A small segmentation model, trained from scratch.
Model: 4.2M parameters, 48-pixel images, arch unet, norm groupnorm, widths [64, 128, 128, 128].
Training: soap at rate 0.003, 14400 steps, batches of 256, held-out accuracy 88%.
Data: trained on aerial photos of the United States (SatlasPretrain), 203450 training examples, 18.1 epochs.
Rows from block 3, named by matrix and row number. Rows with one number belong to one channel. Each number is 500 + 40 x the weight over its row's rms, rounded and kept within 0 to 999. All counts start at 0. Numbers have three digits each. After the name is the row's rms in percent of the matrix's.
# convs0: first 3x3 conv (model.mid.0.convs.0.weight, 128x128x3x3), inputs 77-87, a 3x3 kernel for each
# convs1: second 3x3 conv (model.mid.0.convs.1.weight, 128x128x3x3, transposed), outputs 77-87, a 3x3 kernel for each
convs0.38 080:498479495508547495544500526506460446470443431497458538534489563506551527532461498502473469440567517519561553498469504493430522507499438461500523486535508476489524523533518496497476589529524498578465452535506493497465493487508469460540558424452480472537578500531526544475477536517477499467492482445
convs1.38 081:536479507460545595538467528443509469465468440473577526505525573490459431515360460523488474574497403460495508541514518473527504516477516515462513622501451466563486513468458493522444487425508501411484520552472481484504475528486475502454509530543475433515464529383537543526508491485510469580484450503
convs0.39 105:529533501475513504509559445484484490510479517439509490497456510566468496533476419472505549543510496464604558529505503560447511487553512505510533505480516534437553526476492463548514505533469465552398547466492532441508495498455571492480408513523470461480608498571531466528486559480468504577481546523
convs1.39 114:468602508455517472511438534486475511488521481549557465485526485470482472497510465529544476471518496476493496516434528404560518554507483460476454516581470582457473493423531536448518470468440536499522476559492494542457511462450558465499448471480572486547634536560456467532518479532473515469526497540
convs0.40 088:502524493539539500453489504530561461524556459560485449456553505549523565506507477588447501506504463456517504471522493538478504434498494436512487522511505507439524527462481448489542520537511557453497452446413486504501509451502559533434538527484490470541523502456483484494502565543513558516454450443
convs1.40 090:519520503536547503495481431476573517526493521489506496522486467466537496618504508513548505528407530471455497461516495531478517505602459449497549449440492506487485472413555486467559499565463476532515532483500459506438461511536496459507512458505551468516553432489532435477480484451421519474491488413
convs0.41 096:518541520472499450508487443505507469531484473553513581488613515459533533515527550517490558507488543526555487442489544493450449504511499477521538530523550530501488523436557517498455499533525549356525549429378508464464504569552521497490523499478556562553501555508477505520513499517563494461481473502
convs1.41 097:529494523451545501464505514495501534519605489502414489509466508420564424568491462492451504472497515514479492491503518474439506552588495510543473424457534517554494463531473472463481452512501510568477510489475540501531510476499517524468539530538544494489512515507458531456524464529526506462455496464
convs0.42 139:529462545441547464506480525513521510519465521448550484600527515423537580496532525471447547499506547443491426539481509522431494435548441514450529492443520521500543536509529477490490462444507507571523548505505451510436402535540535419502502534473525540504494415548514468531459469552542527457475510536
convs1.42 138:501434509539541516515496536496506508552503472531476543544529509439533579504501442496505522482488565489533434462510516528520529491467513451513483479434544505532439485511496518414501450521529444535493507531490501469544493481531514500491462464540564506487450533504485531530514431573512490490470547532
convs0.43 111:472488446432478497496510493498520524573480464426535428533460511466431579437452449482501456541582500419540538499505501526504447464472426461487501491426490514481472509448474459395446478480490487511494502517536466540426495521506555549519593546468514454461517493422429534478465498551476447577515413471
convs1.43 116:554486470547466492495503530438499464555516417531419452465493521441487488480520476489531495496466589512463493471475438509538433506519516522532504509438554502439489490513498532561575443522526489519569469518455434455487468498513452482499498556442509458469455483600450480586534463451508506493524519545
convs0.44 106:492537484516555495511426508498572469475370510558461561474521398552376441518455513487539500461522582473488500541456537524471548484483551513476547498470495492528515510504452472534459513450523549511462484469490561520456511457510486513565432480544490503498442502523441563466484524582509569531480495541
convs1.44 108:521438559481476515489483450444475527510508445447537570493503563490573556501550561550518554489465480551479533484499482529483474545601475533461485462488427560525525527556501535525569496562531486473514450591380468511522479508475504519472469555469547456503544529475496561469524477503572573478439505567
convs0.45 120:555490527483530415540551526515536522479484486466614517525476491505481529547535451536459515529479481534440520474488458502459471512497495480508524436514515538498471520518491460439496554489617489477481437557497492550552481519514514495478487418611548452522574506558521400523516487501427476466444395518
convs1.45 123:429613508562411506495537475433464577504517458583465470430543466568470510513563490540479486482557511435489474439442547496502460496542475533488464510573523541541468521491591489557464475512450465438566541530507513477512440507455548484497473462480537525508535527514487517486430524572522536455520538456
convs0.46 095:500489542452489578480509532455413511487466507549524446556508527480557511480556472519527487519474476573490446540483491488480485471453527516536434585485486518447497506511502486472513532435538424498506527473560503459509477509473551580492526580576545511430562494449460423451517498469567486435531443389
convs1.46 089:513508550438550481439468527502506563537551445438582497552549495489484406466519517499549497506551446472520437490471479523553542488467581513497504475423467500485495479483462496461552505481526428490571452498450510484550473423462442573507486537489530488480465516585511491512471513504520495540497519522
convs0.47 079:512493560506460522532512515535516521505471433428434444487453528432477492559459468506514546485527521518480475502502525518496453577510479487472486498498568497462501470456503471500482480531498532451490418410439577582436486513518547506508442517439488528600461530555390416602547433522478430423441514500
convs1.47 074:487430502456525530512482517483441544458491477514506532527407556527517496491498513485534511539516421519482486511441547500431577547516492488587490529511482508516569459501473513471476527525522470524442445448538431502511538499535446538455547490491512493483480425534475451467482497510526492529501620532
convs0.48 093:511504485533527492482473486534457476523495498441441482462525490470620456453529474489478505474435477474442442479516532434522509447485492493513472497542474514525504551512496519571486465453537470505512474519586561499403533423433500451455607454480451512518555468490521478489493523484522436528437531508
convs1.48 095:515505507497562492498512504476542532551475518445532514535532556497594526486531557551529460422472462468508508545461450478527493517494539482523510466533513454467501488394532585510455511471517473580421468513583500470549506485552514475521464475484426487563591526492507442486467485460506478562531503590
convs0.49 084:483525499480532512501583536510414483494448445450451479579468528499484489499489449475498496534495468498551478540546528499598508555497488510459501512467467532497493570536534537510517506529517555481520541499481547404483530463436520422432519499463498547467475431544496425437526538533542474471499501479
convs1.49 082:538482498468501578468466552522440523503507523484552419490477492468578497456546494484526511552486492563508465470512477537457499502463482507463482449552511508553476496499534520545449479540538469522521476463535495507479486512490532504425458473567477498547488517526463467540548496441521483441531521533
convs0.50 120:511412560533456503499487463531492519541498448441470549528532484500476547522475489513492501456492503513505516527488436504506512446477503521480541541517492481484457542450490471449431512512503570495538461474601501622532538513548442509504614477430500490508486490444509441575490479568538557497520510443
convs1.50 120:462501465530529538510490547494490510512510521485530524521542456468550474455550502537408488442515485499500589493466544510447492477477479473542534387515479459416490544502421505586459554484492501426580481535530468511494477537470511433581441541521410482522514458510504532521547465494522551475424458529
convs0.51 094:486486519555517509467540505482486495567583534541506453491514507532481533455438476538511516473479479451575500477516537535508527510523493462479536503514481545519489476508460467449537517536538476486472501549481487516579532535484409454544458457515490439484511473462562475486487462493445461493499457487
convs1.51 100:521495521502499523477514532481486478551517499526531429517535529430489449627551468505473521419446552510530487494406580449477501490498450509531568519441496507508539524437549494523553364395505426497485526560530530456416504444460565427465482505531444514497537474556399445462491475470534507457497459524
convs0.52 089:482510454500583499492546504513486459563544529503494547480552521606583584503542532487485478489427499532492527492486509497526552535535526493523537508525468485452483463537510576629566509551569492431497478590499495556518510523485462570454564428537483452464508456443455515398456493479530586572533453451
convs1.52 083:446485503448576515540485515474526517512547512527560530518542565483526522517503456521517517482453445456496508532505517459454510467449459493417516513494467547523544519472478487466598434441524476580499527499460481428472511497414445554471473484477501493462516526475450450472514537458499526497525481494
convs0.53 083:511552536489453519487483543573459532482488413501519448489483499454526564484460453544467477523494506509447447536561504543637471528505486501473502487462552497505490493520501563512539491501512489510584509470552530452556530465557546405413519479473519465537513428453545545544526545521540521452502556484
convs1.53 077:497539476525441550487455514542539490541450473524443540488512402505556442505529566536531457491544480437580484472443455480475438495568474529535458486513509475552460552524509513497485532467533418470545513465569506513584491495539507480475506485559507502509451442550506481540499514469482583483487509438
convs0.54 106:485520465499522555508506463551506435522506767443426503498494513463498520493427465570549486459492549474488483503493555475431474433531516541502520524487473481514545488522477536566538476498498536491511522487466481539531461525510562475478514490504420559528468471469493435514486487487486452428511487531
convs1.54 108:476451465533583522534424543486512489491557556510475459488501540512479445469483475486500504463490543610532502505500521484457513479454486482448461462472522470538439426525495442500507545487492512523518484494503507464534499446504506534513515505511471523522461459499445553467501481515555492506452470511
convs0.55 086:475507566539483472508546506507489493487553513508557491520457502505500582518510523507440418509457461500516513499531480521507538592530506492498533509441496492504520472503475469496456511473486543447520517491398502554467457577491531407469469407554528532491415479503548439629502490491498481486521535514
convs1.55 082:521504491549495502528496477457472460478526500509434519524539477499540554558427447411491538511458480405475494476516546487571581555537530469505509532464448512485488470518467482583548517554500527455480472490479534522508514456469591494412554507506506468507432456536507521558484489541540527585542518496
convs0.56 134:538518485495529339479476456432524562537529448601437517393550508483478538508461448492481513506536448541473514451532486551514445477498453469491542542449522471449480477547517466467448516474513503533521492547418489527491508467477506477521578450485538407518502577518482481522519466512472498564527399488
convs1.56 132:461523572526483465434468459514492533500524504507451543516515473529460413492488560487486581515457524488448489461435478486539463509435487493485501475550453432423524487473477462486545417472480528496493540496455550538583478525481516645495512540464455511591548457501412587547462540487474464564559475511
convs0.57 106:492471490487494577471476584484499503498499495512502457503529505522542473503476424497444516435586519478573557510504521532516590489464549477452472472533495497479455545518516478517502552517579546515528531390536528497468523421470470507480425501543541427480563442450488452467476452556465500501498475467
convs1.57 096:525456540536503438562505501403579483432484541514446506486568492520536512479503530515469513533561504483531450530450516534498544466534513504448485546498483520525491535481511484539586493536575499472465436523439476524515451441468480453467551439462458530459572495446483483522515462485510456485536462547
convs0.58 068:526502524520501478512487546451469468526516483476523503532537541563568538542517495518512446509503520472491504512489546480573432552457486489515500542502555479490487537558524531503489538558520536518536498516555480495496514427469532394448475502485509511486473482439435479475518542508458460487509504520
convs1.58 066:476528539520439518505460548513475569485553493501459508452586507533467536540541509516436476490544480486517511562508491455484509543425517495553539440540529529435528505515472546555555511521477487435552552501503550480492515444531540475497483430468432420538528424537442470490501488475581548475477529535
convs0.59 124:479513457530487501515514416495514509486516487511459525468525527555492518498493363483525538453504481521534471510529399510499478535484540500510549489491542504505558553479454475531507483440462543519568526536527476477444506476475477529432438432442532498515499522496467466588512473494517542425515483556
convs1.59 126:497493479462507476462524522469487511460511513442484512496507492536457448551518492525512511479438507553508470482538492497430517543508467473548485469494514546513455500447453537512519521510477518488450596561471506483503558573600472599471510518461486568543566532577497495494457509493546495485459462516
convs0.60 117:472506538408505488516504493495576566492600473505466523481489517516499424524484500512551475472466473507544425580448565482551450515447502530460458513466571480490483535525528472497463488458542483453491498441510510480475556512481542468385557430484498431554459564608524547463495507546556428488535538570
convs1.60 125:446527496543434473525464446474466481537449496487519556491484463604527433494520568506460447513549528494444446535476476544523540512463531460534521478530562452572432497519459504533446554493557512480494528467539528561483495557538561585496493486487531507508455436466469517479445510540508476466512503539
convs0.61 074:470530556545440589455503526431513490509518482495453457451580540555570507529561422532464484480547440527474478520496560591444542492456490533505519526494566471432485502515518489504526419527538487495586561532533491465551544481566466557435487503474461446504418469502528450531511497540519484474472458519
convs1.61 072:511474504467505529492503540527491444519538533525562533431510504475523549518512484471470510434554528482477516540464508551454488478539448548504578496613465522510532536569446527534556523438518489558524489542495445503450524435517506542536458621471505484523482471444520467455484466455525505459472516518
convs0.62 080:501615518496462565497543503445467475426536474502523508516467499453481458518477432518464506483552438507464480446501549466555501502550504504501531520529492518468489492525519518485511477501430480509478467483509497450550470442469552508448505521521509479569535456489455528571502472504484513448483528488
convs1.62 076:539474516487545445500472505525474509545471523506415539427443505485469413505501565543421530455512529481439501540498524517473489561505481552474577508473502445489525466506462511499524486450552461564464430507546508477482489478538511528457526490534431541504528530560544509472465475461579492450541478521
convs0.63 099:501492497497539530504494509487473526489432571488577406480553523472632479555562439536443525468517489564540496435498488539459548473530449500554471512570479531450516501551499523432538470432526390614472504564478497479480581529500517405462484425594434512478512441545497471566560485511467515506528495528
convs1.63 099:477459460458410570483470516524436478543556495578530476547483558454596494485516477520495432491449491493494512488418524522562545482464552487460476537480498510490525575430461512510470505497499505430574469550483514493478564517544532508499469478522513507531493542459456548584533567488494468557518517515
convs0.64 095:487480502489525499461454543495469528489548520512544454502521508484585489483419555487519496485517489511538536483534525501473436487440540446441461557493542459511471504504517495528580492476469431446481510478484472439575459552526530480538474497504492570498465448469542337445481529411547462450525511451
convs1.64 103:507496502548472472470509490577599514509505497503520538519485476503531551514476467460456518504564539501546542501422549467514478477510493456497506500494464554515529509575479498492453530538478518573468560378510527475492533450472454481459534554492433496462472575490498531545506531477506436557499510497
convs0.65 083:535511508571490469563506496456428489423520470518454587565522501463497480536552462488535551450462441462633505487489481534609495504496510450467456411509436530486534503487462535496545469631522535451485518464484459390531474421532531495541531471453492530490579503520494551508553539526494551446510493488
convs1.65 080:520458552537485466499492453527483467578446611475447536457551560516450522543533453524474507522536444517561507523525522426494520513498539484518518444514558487467479523477490512599520535478524458472482480500450524498488508440492491453517507470473513476504442536471490486486499501436516485523500541503
convs0.66 098:517552499479575557533473524455508502526529492464455556510578502508462497548434556522538458527566467502453516458537416432508504524562449460508482478485521504531498469481466479488515514458533510451546494487466460533601454435413527426487437488426492496475562426493461528533507519489467411491483517459
convs1.66 098:515486476479499478516512473482453456512522516460487480511447561495490535531552471480534522549508454556487470507462471453476528542460523533576493481444514502470467473569434538387495491498527488563522390499509428505490433496513401510479545410524518562533460605472469441577554583486489528544561477435
convs0.67 091:520520530485504545525509529460451482557472555510527504545568478491461545469549523497528503438498446485486528444553528510483495485494558460523537496496491532575469524488463491467516495458606546423484473407514521613518480416509458503480475573439506501552426523489482448431467442547506546435479535487
convs1.67 088:523584539482491468503494495527553576516577476491475529469440516489490515424516589465554505503473547494470514515518513434503547514473486546559475437513505571480487437539489526454462541448440545424578457540530503474520507503518493474510464494459467559481561543472468463446451522540530495455516452532
convs0.68 113:468521431433439577538453492462514471573486523485427422550494535513607433464551490438520480490512546499540530484472559493389541538459469438519441507501475502496555452480490474517498481539509515527511529528468538531449477442509468450501523574415454473475594500615405473539500513527558524476464460542
convs1.68 111:511457492520522409529425516486539479437516478556481481528485543516517489451454555447505517493450512472567501501467523525508478489544595507530483505564474503510456527542552500440453529498427531556496475477529494396582530485490457560503511473485495559438428529472524452531476510476568445505524487519
convs0.69 079:522530513544535558562468498554411487483530492485540464543495522398528439576509506519548442559584513515535515531516529550446563495452499496539447500621571499460470490493481526465475504472503521413537498442467567502519523510522493553553513508474527550553488465417478543509503543537485549528473447414
convs1.69 078:472455488519531393569557508449459566513483526531462443611447550505483567583531469519486496499420547442537513468468523540460497494436487522498475494546512521501485519578527533474525457485474423433529460533506556506506459490533543468443434530530499497401481525467513495556504542470501561499468484541
convs0.70 145:578480475527479511507459466498520542503443528494551552553460571533533494523497528486485454477552564511559454473505477485549554499489551514513581423488474484492469490448459477462555557512450558518451448470473569515507474493513487518533439511528521529467462479543557580483540423527463573512464496534
convs1.70 146:526537459527382502501529506438517574521477446493439519484516522543485532470514471518491499399544529481522515516546513465553529511410544503511512496519471480522549545537489451459431521522522509541529512502433525537477507538502518413517517618484547469529494512535516480526535453503490448539474569478
convs0.71 131:485483519484430464505511543553481491441393566496560443510518451513501481477520505572463485452584471495471483523591458503470485476479511540522470499497551500484515508523473449482487476511559555522501480483463536467550513502478543554498510503496512489541489472459519522523555486521491530508507509460
convs1.71 133:482506506526528488428476477507457550502469497553547456512456481523493532463501467468498455479442532484438506505502510461552541629449502492457472505552460501440471483491503498468410548489475506562467445491488573506455514515446518527471472569483500487521506477511501520530482518509533513488501506544
convs0.72 090:476506501539399561487446567520464484495513512535546451506455469400490432444551518439473529572406491540548476487502527460611440532528528457517509486452516499533438476544525450521495489483517411503420520405560491603511507481489479509540477572457519505492499577518533465542528488526510484515575515441
convs1.72 088:530468495500556498473506522506519488557502496468412493486574555546491530442517418500542513506541532499541489497483560481530502514448517468471557568498560461514532481518491471494412514486463447491504494476527535519530529496426553503502443544516491543468550461608522477519566536534515428588489524505
convs0.73 089:492504479525508456603456489469541489466507453527527491476602507422436462510444417509525458494456517467500520476529548507597575549518488433423469505424509456494550517547530501445493484497535478576468495467470501523445503557444492519542516454577481515476466348490519424456456502534486550535486486565
convs1.73 093:551473510458476522481519620479453532466488540523493430456456550518516530449477461501479536528508510505475481506514570509510474545454523503503489454394488528424493549582547464450504569507496440566465490638477522497480480518493488594501480575523509420464488533489480552439497521435494501444577543518
convs0.74 094:514537522504464564476531559500462466438439449538602448534509507425528462498470452474491478433446499470472457531452529477516478464419441501521530527556535489510517479498495503542515516442503535465498490492434478433490512510482510483426496557449570505490457483554492457525462459459437441539475540512
convs1.74 095:533514427488492497518454515467557516465550458496533541508475426507524580499536457476527498545482482486587450530467497538529442542536465490507496476464625520463471489488485503443468486525525465486539556529499430541535482518508511404476485545530527495496494497619515593455449493457546460539462505465
convs0.75 094:586437481506489483522458553490428538566468434488514535538501533459589457415564503491468544527483485556503450489519466535448554515557616543496501522527459474596509526494521491550540518468525502533422486441488501525581520448502511488459481529455491502533473438448548454556506515486505541532522449493
convs1.75 090:453470500491504509511384492434519599470455411473465461493477466459477544555499533496566432407512483456554480526499532416521526504500474453548547463467478511498457474544481504497535494560487504462649515549438530400529498510525485544568468462503481501527562480538434401540482461524516501470504503479
convs0.76 081:514474492626519436530509482471537570546492578537546488420464514448538536534567511503521517458518484508521454505425525493420528511464470515484453527553502462518497470423483500529517513505509529474458471579531509521484553452470469513502500458553494463398514495420513472425535467495466523451467510535
convs1.76 075:509475494512448449508574566477549542516498521509434474527471543522497467475541505460532493474416484486508516511511510541427534541545508483519544554614569539414550482473458446441572506502479483547522486466444446508547378544521498570453509528499503503476526445537494543554530578518485405490453469473
convs0.77 070:501529497472580559498495527477454503473550512476445406527533563471541464513476461500555426453424440496481514492484510453487487521601436493501494498495529475510492497526528493554509557519513525419529499449482450487475500510437589531390480505448498504427441589447519481416494505472483527522512539507
convs1.77 070:500496580561527467524535526500451505476551517566485514473495534573561501466458595436509570495498461478503481495525392528538496507477534496461568461481538487503522525577512494506516557468433459422484446538530515521499473499535452462501463516518451564553522566494482460451447535508451513525531568628
convs0.78 086:519501554537462546460491496504544494557389574444461600505479515507506483543497484505532506530468505476504527457513523482551598488457591501500513453481498496474455486517488503446559489476465526491530516490517535505459480488444543529520476423504536494513543482462415513541511513487440442546480497498
convs1.78 089:517459483557463452513461524479466487512503491534487455503474550464489483508539490523504467458530454517497487579471533525548468498502452421531432474502512447472541462549495477524556480462533480441494470521452534520458526468465484499521478545499509492549523484533498439563561452514495518473526466492
convs0.79 105:456548499488525551527540487471545552554452431535434520493463505465495492480480451509449530506423522540602454460535465543546481494459448541524478507466493478519496440473507518562485521462469439546475487465510555460460506497484486543480509470475522534465420397531542521435529449493539583427468430515
convs1.79 110:512503531486527539503580501444481479555550480516480595498557515491476446476548533518503505505507486486513515472500429481455430505458457509504482496512501532511428527572503496422540545480484448517455551599455423393547563459522528573482482481536543409443484580525482539480497524506496381527449472492
convs0.80 089:520494474505528463511565490527538526561556509478478509551537493491374505467481482477478543448507534483571582472483418503492457512438448504483443567538450480497483443422502486476426526490509529554422525440510569529558462549509530490406528595534488568467502458581521523493483551445497531517531482499
convs1.80 088:472489510469486522538493501504473490467488505499418455510543479431436515498495509469522483513569514535473472492531514524539412608548534511507532445572486491525465486559531501434498451540523516432503433434410516491556470475516463472506486455532466412570472554480539493492575494484554559460532576522
convs0.81 095:488555503472477556487498519512454457495531493552516485476541513502545471542527494539457529496510479518486482542464549479514543524494568444480492470436470499486491485541476537461517507484463491528521544509426535457509497525499547503476453485529519462476460467456462487542499460504480527529491545495
convs1.81 095:506512471489461445514512516520538545463443522533477540466428530513441541487491500468496522564560482523538519579476505575550464622462473404472528464502473504482516496507507437472534571537498482460494474431514421505479455437524472477493459493502518536396518466479495440522566504471531424494514516533
convs0.82 095:488489479472548474517511476435499483497449551452520503552513509478503507562485468503565497521433555507503439497473513487443512511474470485478474483532548464504490554539535549506431457474478451554494493463503495497455555526444477521504510460542524440512524534510491548550489509482544522536489492523
convs1.82 101:489506565458493520573458463437493568502515494509498519458463528455512493509482539485458536520523463482478482544425534537496459531557468438456535489431558476527555505482515578487517529485491462481527513510483498513478505473450555480568496519555512502516486497533543489419480529510475466507483518512
convs0.83 099:510539487506502497532542521543522558447443410475471491484481518523473484491503468457462500489493498519515496503567458522574558441559478471500495534546500491518475515484494462528536506556521466523520485461414516538526537439505412438466518599432479532478514488546501506428487498506447476479521464484
convs1.83 101:506498445479508536543518468516560437443482452500574540523503466522593488519487495523493458544560542485532546450534505475349441479593485461452496430516559505391483525512536560490530499602523502499415468507528510541489498510505446481457549512445500537491516500493492512545504497488467560537523454470
convs0.84 086:490485480518512424553475440543498458509502510517424521503514499495458482511425485497550485507527512472497482521502503472442511534518457464512471499437503482480511496526509441470520454448507471515537496390368467589488505546488580497516557465514516564475512555417477457495472465500515425389457535545
convs1.84 080:491482552492581517463532490473478525497553408525561514521447488471546462460498443518448534495377480486476485443536456464462507499499550568504544461515519465476494446618504494440484506521457512506472403539499462492494556545478464517473507558538471493606472462488525493474440448448527456522501430479
convs0.85 091:499512473505478529505537518475461471410582489506476480470543499506499496543528487535498508510452457555497498494478495543541536515647505533551463535516511490526528496472501474509466449506533514430566484584525489409488515576554482388466463479539464482471517472428446515414453464519509469491499543536
convs1.85 088:455521528498479489520532539504488476462414580526509424516582512519472605495635455507523542536494443526515484509426527556492536481491481514434536476584484485512508561535528506484536480497476519478484477550516505558438519494433484496584505482465491485498529422518525397440450491504552479483507566553
convs0.86 123:499477483467463520488532575467529468438527510484480453526503495465451499506507465454525489475487489509529501498415516501570448507468507466491501496505542491474455477475555500464485511551501462489554493604414500492570531492563517573541523586460555488473462588470576419516506488493492545522528525485
convs1.86 125:475507530522476488519519543512527480520543519549418467444497523438444518515568536539515452511511539440421574521530427546483542502558518493396443491547495560502528550461451457561515493498460419564524504488506471458492585441437461464502524544542459579384489468457554559521498516479495468472448539497
convs0.87 083:460480506488438501462471488481525483504530498504519453515447518471476469546463516447503479499514503500509477522524549519569530532532517499508456522582450493462526509464535447517497478532536560432461550504556534513539495405561480441395469528476494405498545408506492475495476492474524593463463585531
convs1.87 079:535473439529506450444471521492460454431499539492451495530390516530431489485533545508524477485509418466551508504499519529480515494567472528510489501445589490465537453472481456531524461577531492485467437424529535506497525470543526431512526471517489523491537438433527456490506491543578534501531498446
convs0.88 109:497452492453485556465570489498497476404522506539498443529566439464544551599511509519477478538475523525540545508490508519486453483576438505565498497515521491464483560498532463539499490457500449611511446510479575542546502510475548482459471512485499527506551444498461503529507554497502574598504505506
convs1.88 112:476477440478569539489460488481529539546465458575506482535506539498453528471498523499575447476399461566477421507441482504437444549498499524621504515569442483483471475533604484447517549539504454557541453469491509508513468545556498534442470435521440546601507516487506453510474478469501535520451507470
convs0.89 087:536497529507606450462515474482447431466480459498485532536589483506497398489492497455529474516501454486436511514589481508552452518566496512494457522521591491473512511476510521477465469500471494468532468512502477495540481505417413443537530503554521411469421424408483464541449519541481592612524512504
convs1.89 076:485471487480515506545504538487553555482511481531445538547413465410536507526538498551532484515491555478443605600514542558536500508490539501518476471506502516455470522520531547476469470515555441453533392482506469527545467501498530418453463440547507519494554437444470537414467545503496540452501535518
convs0.90 111:501503481479400533547463513522544504528574488478437530510447479615510493501411501477542528477425496484459498497474494559473414451520529452423462591537443464489509568550500508458484450573449579484511377495453493427522506507482503492520484481562481496511557515627446395476475429475492520434429527566
convs1.90 115:493509510516432545483523485570473456514465492523538550508593537557461421474498499472523480464514540529492499484569489589487438461469508527454524523500560476539475551431428520517439508549524584440538458468648519530453496493529502479569542571513550529523509507416510524565510511578521431482458484474
convs0.91 077:559505499495521486555542506487502463462484515512525469427524501489420532500474512522540466519555447540476513469431482462505495522498496436536531560488475480506485507476494493523510481474489476493570527473468505331469526520452471499427479459500535533444461590460522497421500492530468604501547540550
convs1.91 073:486477511476460494502492535506438515508556441534449502496499583481481448558509453556531555486469517487568483480536502481468521493468541474503483439433515519439577502521486582464594472462497497522530481584463527451546495524537485497564461505501546513486570496411478539504556552470537442452441470446
convs0.92 080:513498463542511517505546514517418534515491535546509483536474489507489530559418492496531515478486510537548440518542479463473469470522492516476498517473530492487526511471527463420517518496522503581495489457463467499461486503497420471430497549536432431504434501537511512527455473509545555462498524509
convs1.92 081:480545498481505424463526570493468495539475531534540507491531510553496439509534589474471504477480513483528547509483521557577569538522451516452528516505452463559530465513473540451497462552520540516486517566542416359550527451494574530453509452483504560460522449448511473466454537524494493436501533515
convs0.93 088:509479516512515500512505537501483458514466474493456504488480448461525479526546472592538491516489464498493483502532457566563535488492515490465477583582489494486469510485543536478523543523498521561436540567458472550486520495571483615558471514454519546543462512502528499445524489511490485478484514503
convs1.93 080:495547505537555527474526424457473470471515456510590572560522518507501507468405494434532508454501519536573486504494501508490439578482506506527521503524575501448491441440546485522492481509476489502512504422473532538509476472558424478528528580467537534519525622429518540507493536466593524539516461470
convs0.94 124:548464486481457463506502466478628453568526523525463542454538445496519506477506493534558486564528460504507502508494461497484481493459479510504481517522488507502484532512546478500483545495506497645440451578469495488513474518545544528478424467476534466531546493432505452461458496445508514422482490551
convs1.94 121:482547488508465484521441525409516500540565465532455443518586516508508453549468491511531434525495503481498540531571451468483496466504512485424399475475522532478498529482504453436564495440490568557499564463542534463514569523497512524487487458550536517569519499504548557498455483574540549507497461496
convs0.95 071:566477544581503469546528460471512519440413480464542457485484500465593536473497481502563529553511457468532517474501542543517465518471538464536510538527531463473443499474513517529455519460529513527430485476527562489471502483481489519443479535535517496499533456486461502530503480480470566499476470487
convs1.95 067:496409557482501511547538479456401614450576433531534480525542563529493505487508526482451556496498497464526527528579510482456512489563541501456531423478594427471553518501540451524497478475503435503513538466374526476529504421567480467507528451485451520581524441484470560481483465435572521491515414449
convs0.96 093:520510537509499496412513520481538468509509534510493460480534438492500546499469414478507485506503590455420533503462533452416622476481506525513501510563480430500493530549507490563495476478569470454503459564488546457470420493490440394491524521528505485466504500482531540472506488590507494538535500478
convs1.96 095:494515483508512518500512499560485495515493582589419501472474495483424537561519473506490520497475493465511549599433455564517498450499517494398561493473431556528482497457524595499478500498486556543556546549471487528463441568515531560536549525476520473603504465477448488452505457517450534483520564543
convs0.97 093:482518510530492548490470505477545464462446563540522527517504443502600500510425499536490519519550569460475551585481489435505460540485543496529481530518476502520521527522551565475477490478474555551483546472475505452470545463476483475528421556499553428513516476592519505502456489547525505512479511519
convs1.97 098:553548463528469457486422547484494491490547406488501441416504440461494478489528515497508500501554415531489488488457502515461470556497454508520499521473458528492440483466592510535496490493495495432513498499469489494450497479538455458570492552522544445525470505464476483459565537492514533380498516425
convs0.98 098:539497532486546526551552509498476495495553477419467483480463503480493448552578424455468509523518429545539552441534463546559584546534437439494553522553493483526515476512482500448499501488507492459526540520497519483444458548526524467511469481521549460443503497454516456493510474499483536493482505564
convs1.98 102:479445446562417546546533514518476465498515500524443513505583523531492496577491478474475487537490534520527470477455529498535559499460493543474431499489574473552561543551505496562461473454472474452540530521387530510530526517468556474485524595413467533471577543468543490506539509494504545437555526546
convs0.99 100:478546454508560495486539495518430481494451489468483481493406499485504454484471476493497516548532467477477506519472457486543509548527436451455522476480515482498473447521473472513508477502452457515522501504522513423406491600424529505499464587462546570458540476444495505486507497415529519483529489473
convs1.99 101:510503551464494551455465496474503517546419547533571495514499462587506485540532479542511558523500526472508522594474514459575518500518575532517518608535513505539467385465490512473446511449532530492504449442503439490499442449445495474512516515484520496485523526457571448441510486473454467494503501462
convs0.100 097:502491509525527501504470510476572464501503547506526429512457504503579511384486454456521509498526559468438435436495533553418540524409470513554476514548571524469488479514494462524530497512501539533510510508438567475470512519419466348485457472462556400530462499510556498523450448481486551505515564527
convs1.100 093:526517517466487487482490495542453397470564521515510529523471531442563509544539514527575482548502531467538508529493468452511469466549512474481589501463435503499496452500461538557606477539482487461527548496555479512455480552547500640470504440525546510464427462526529570509482509453536522506509554520
convs0.101 080:482509462528476540482538458483530463517488499497457531461427523557527469478586466513514506472518559446526438521463517513546419532470476469554503554512523506479502477516519543568447482489505547424501467530456472472599514476483448571517456450505416550481527430421488409548459526503554526557507469431
convs1.101 083:493513486445497454551435502517563557516518512439523404485521496483511413493470572509554489442487492528434551508501503575429523561424542511524507565460536515494477528528480511511497483496490503457459502486585516472483460562520474487511520511452410504490546540451434438552476535540543402437533498476
convs0.102 106:480526477471562460456514559469473544471505477520434541490462509520481505526434550478503460466580503503460511500591435513448476476505481483479529453499487456514497497481494500486515474556474494461588508495458454501508473491523545491534481505563521501465491521527527546441557488504485495492537461507
convs1.102 107:471469516509482493532498472469541521459424540514484505494465476508539531520480553460511542507466451486537530470566472502495490453489511547458533560565466541558460511513513428562490476593546486580513509510473468497541569483511473529550504521470493492536523505514506469482435538535507559553507566547
convs0.103 078:491463514506487504528503517475529474538476521486579465517480525475561508473470459519508528518504538516452528498481469508530542558469492454486527521497503527524489505502511470476512514578515543491554489470513428604474461478535478489500473612508556507532429512456389470448458537538452425544487546474
convs1.103 080:527493520536484463507506512543518471492486518445500486566548514406533423532495425508436453470444605517545509491437516489516521505521474509524491448434513500496452458466535548449499564482532514580447457478500460569454481509488550508528469541499481565445550598454503465452565484473516488516488420451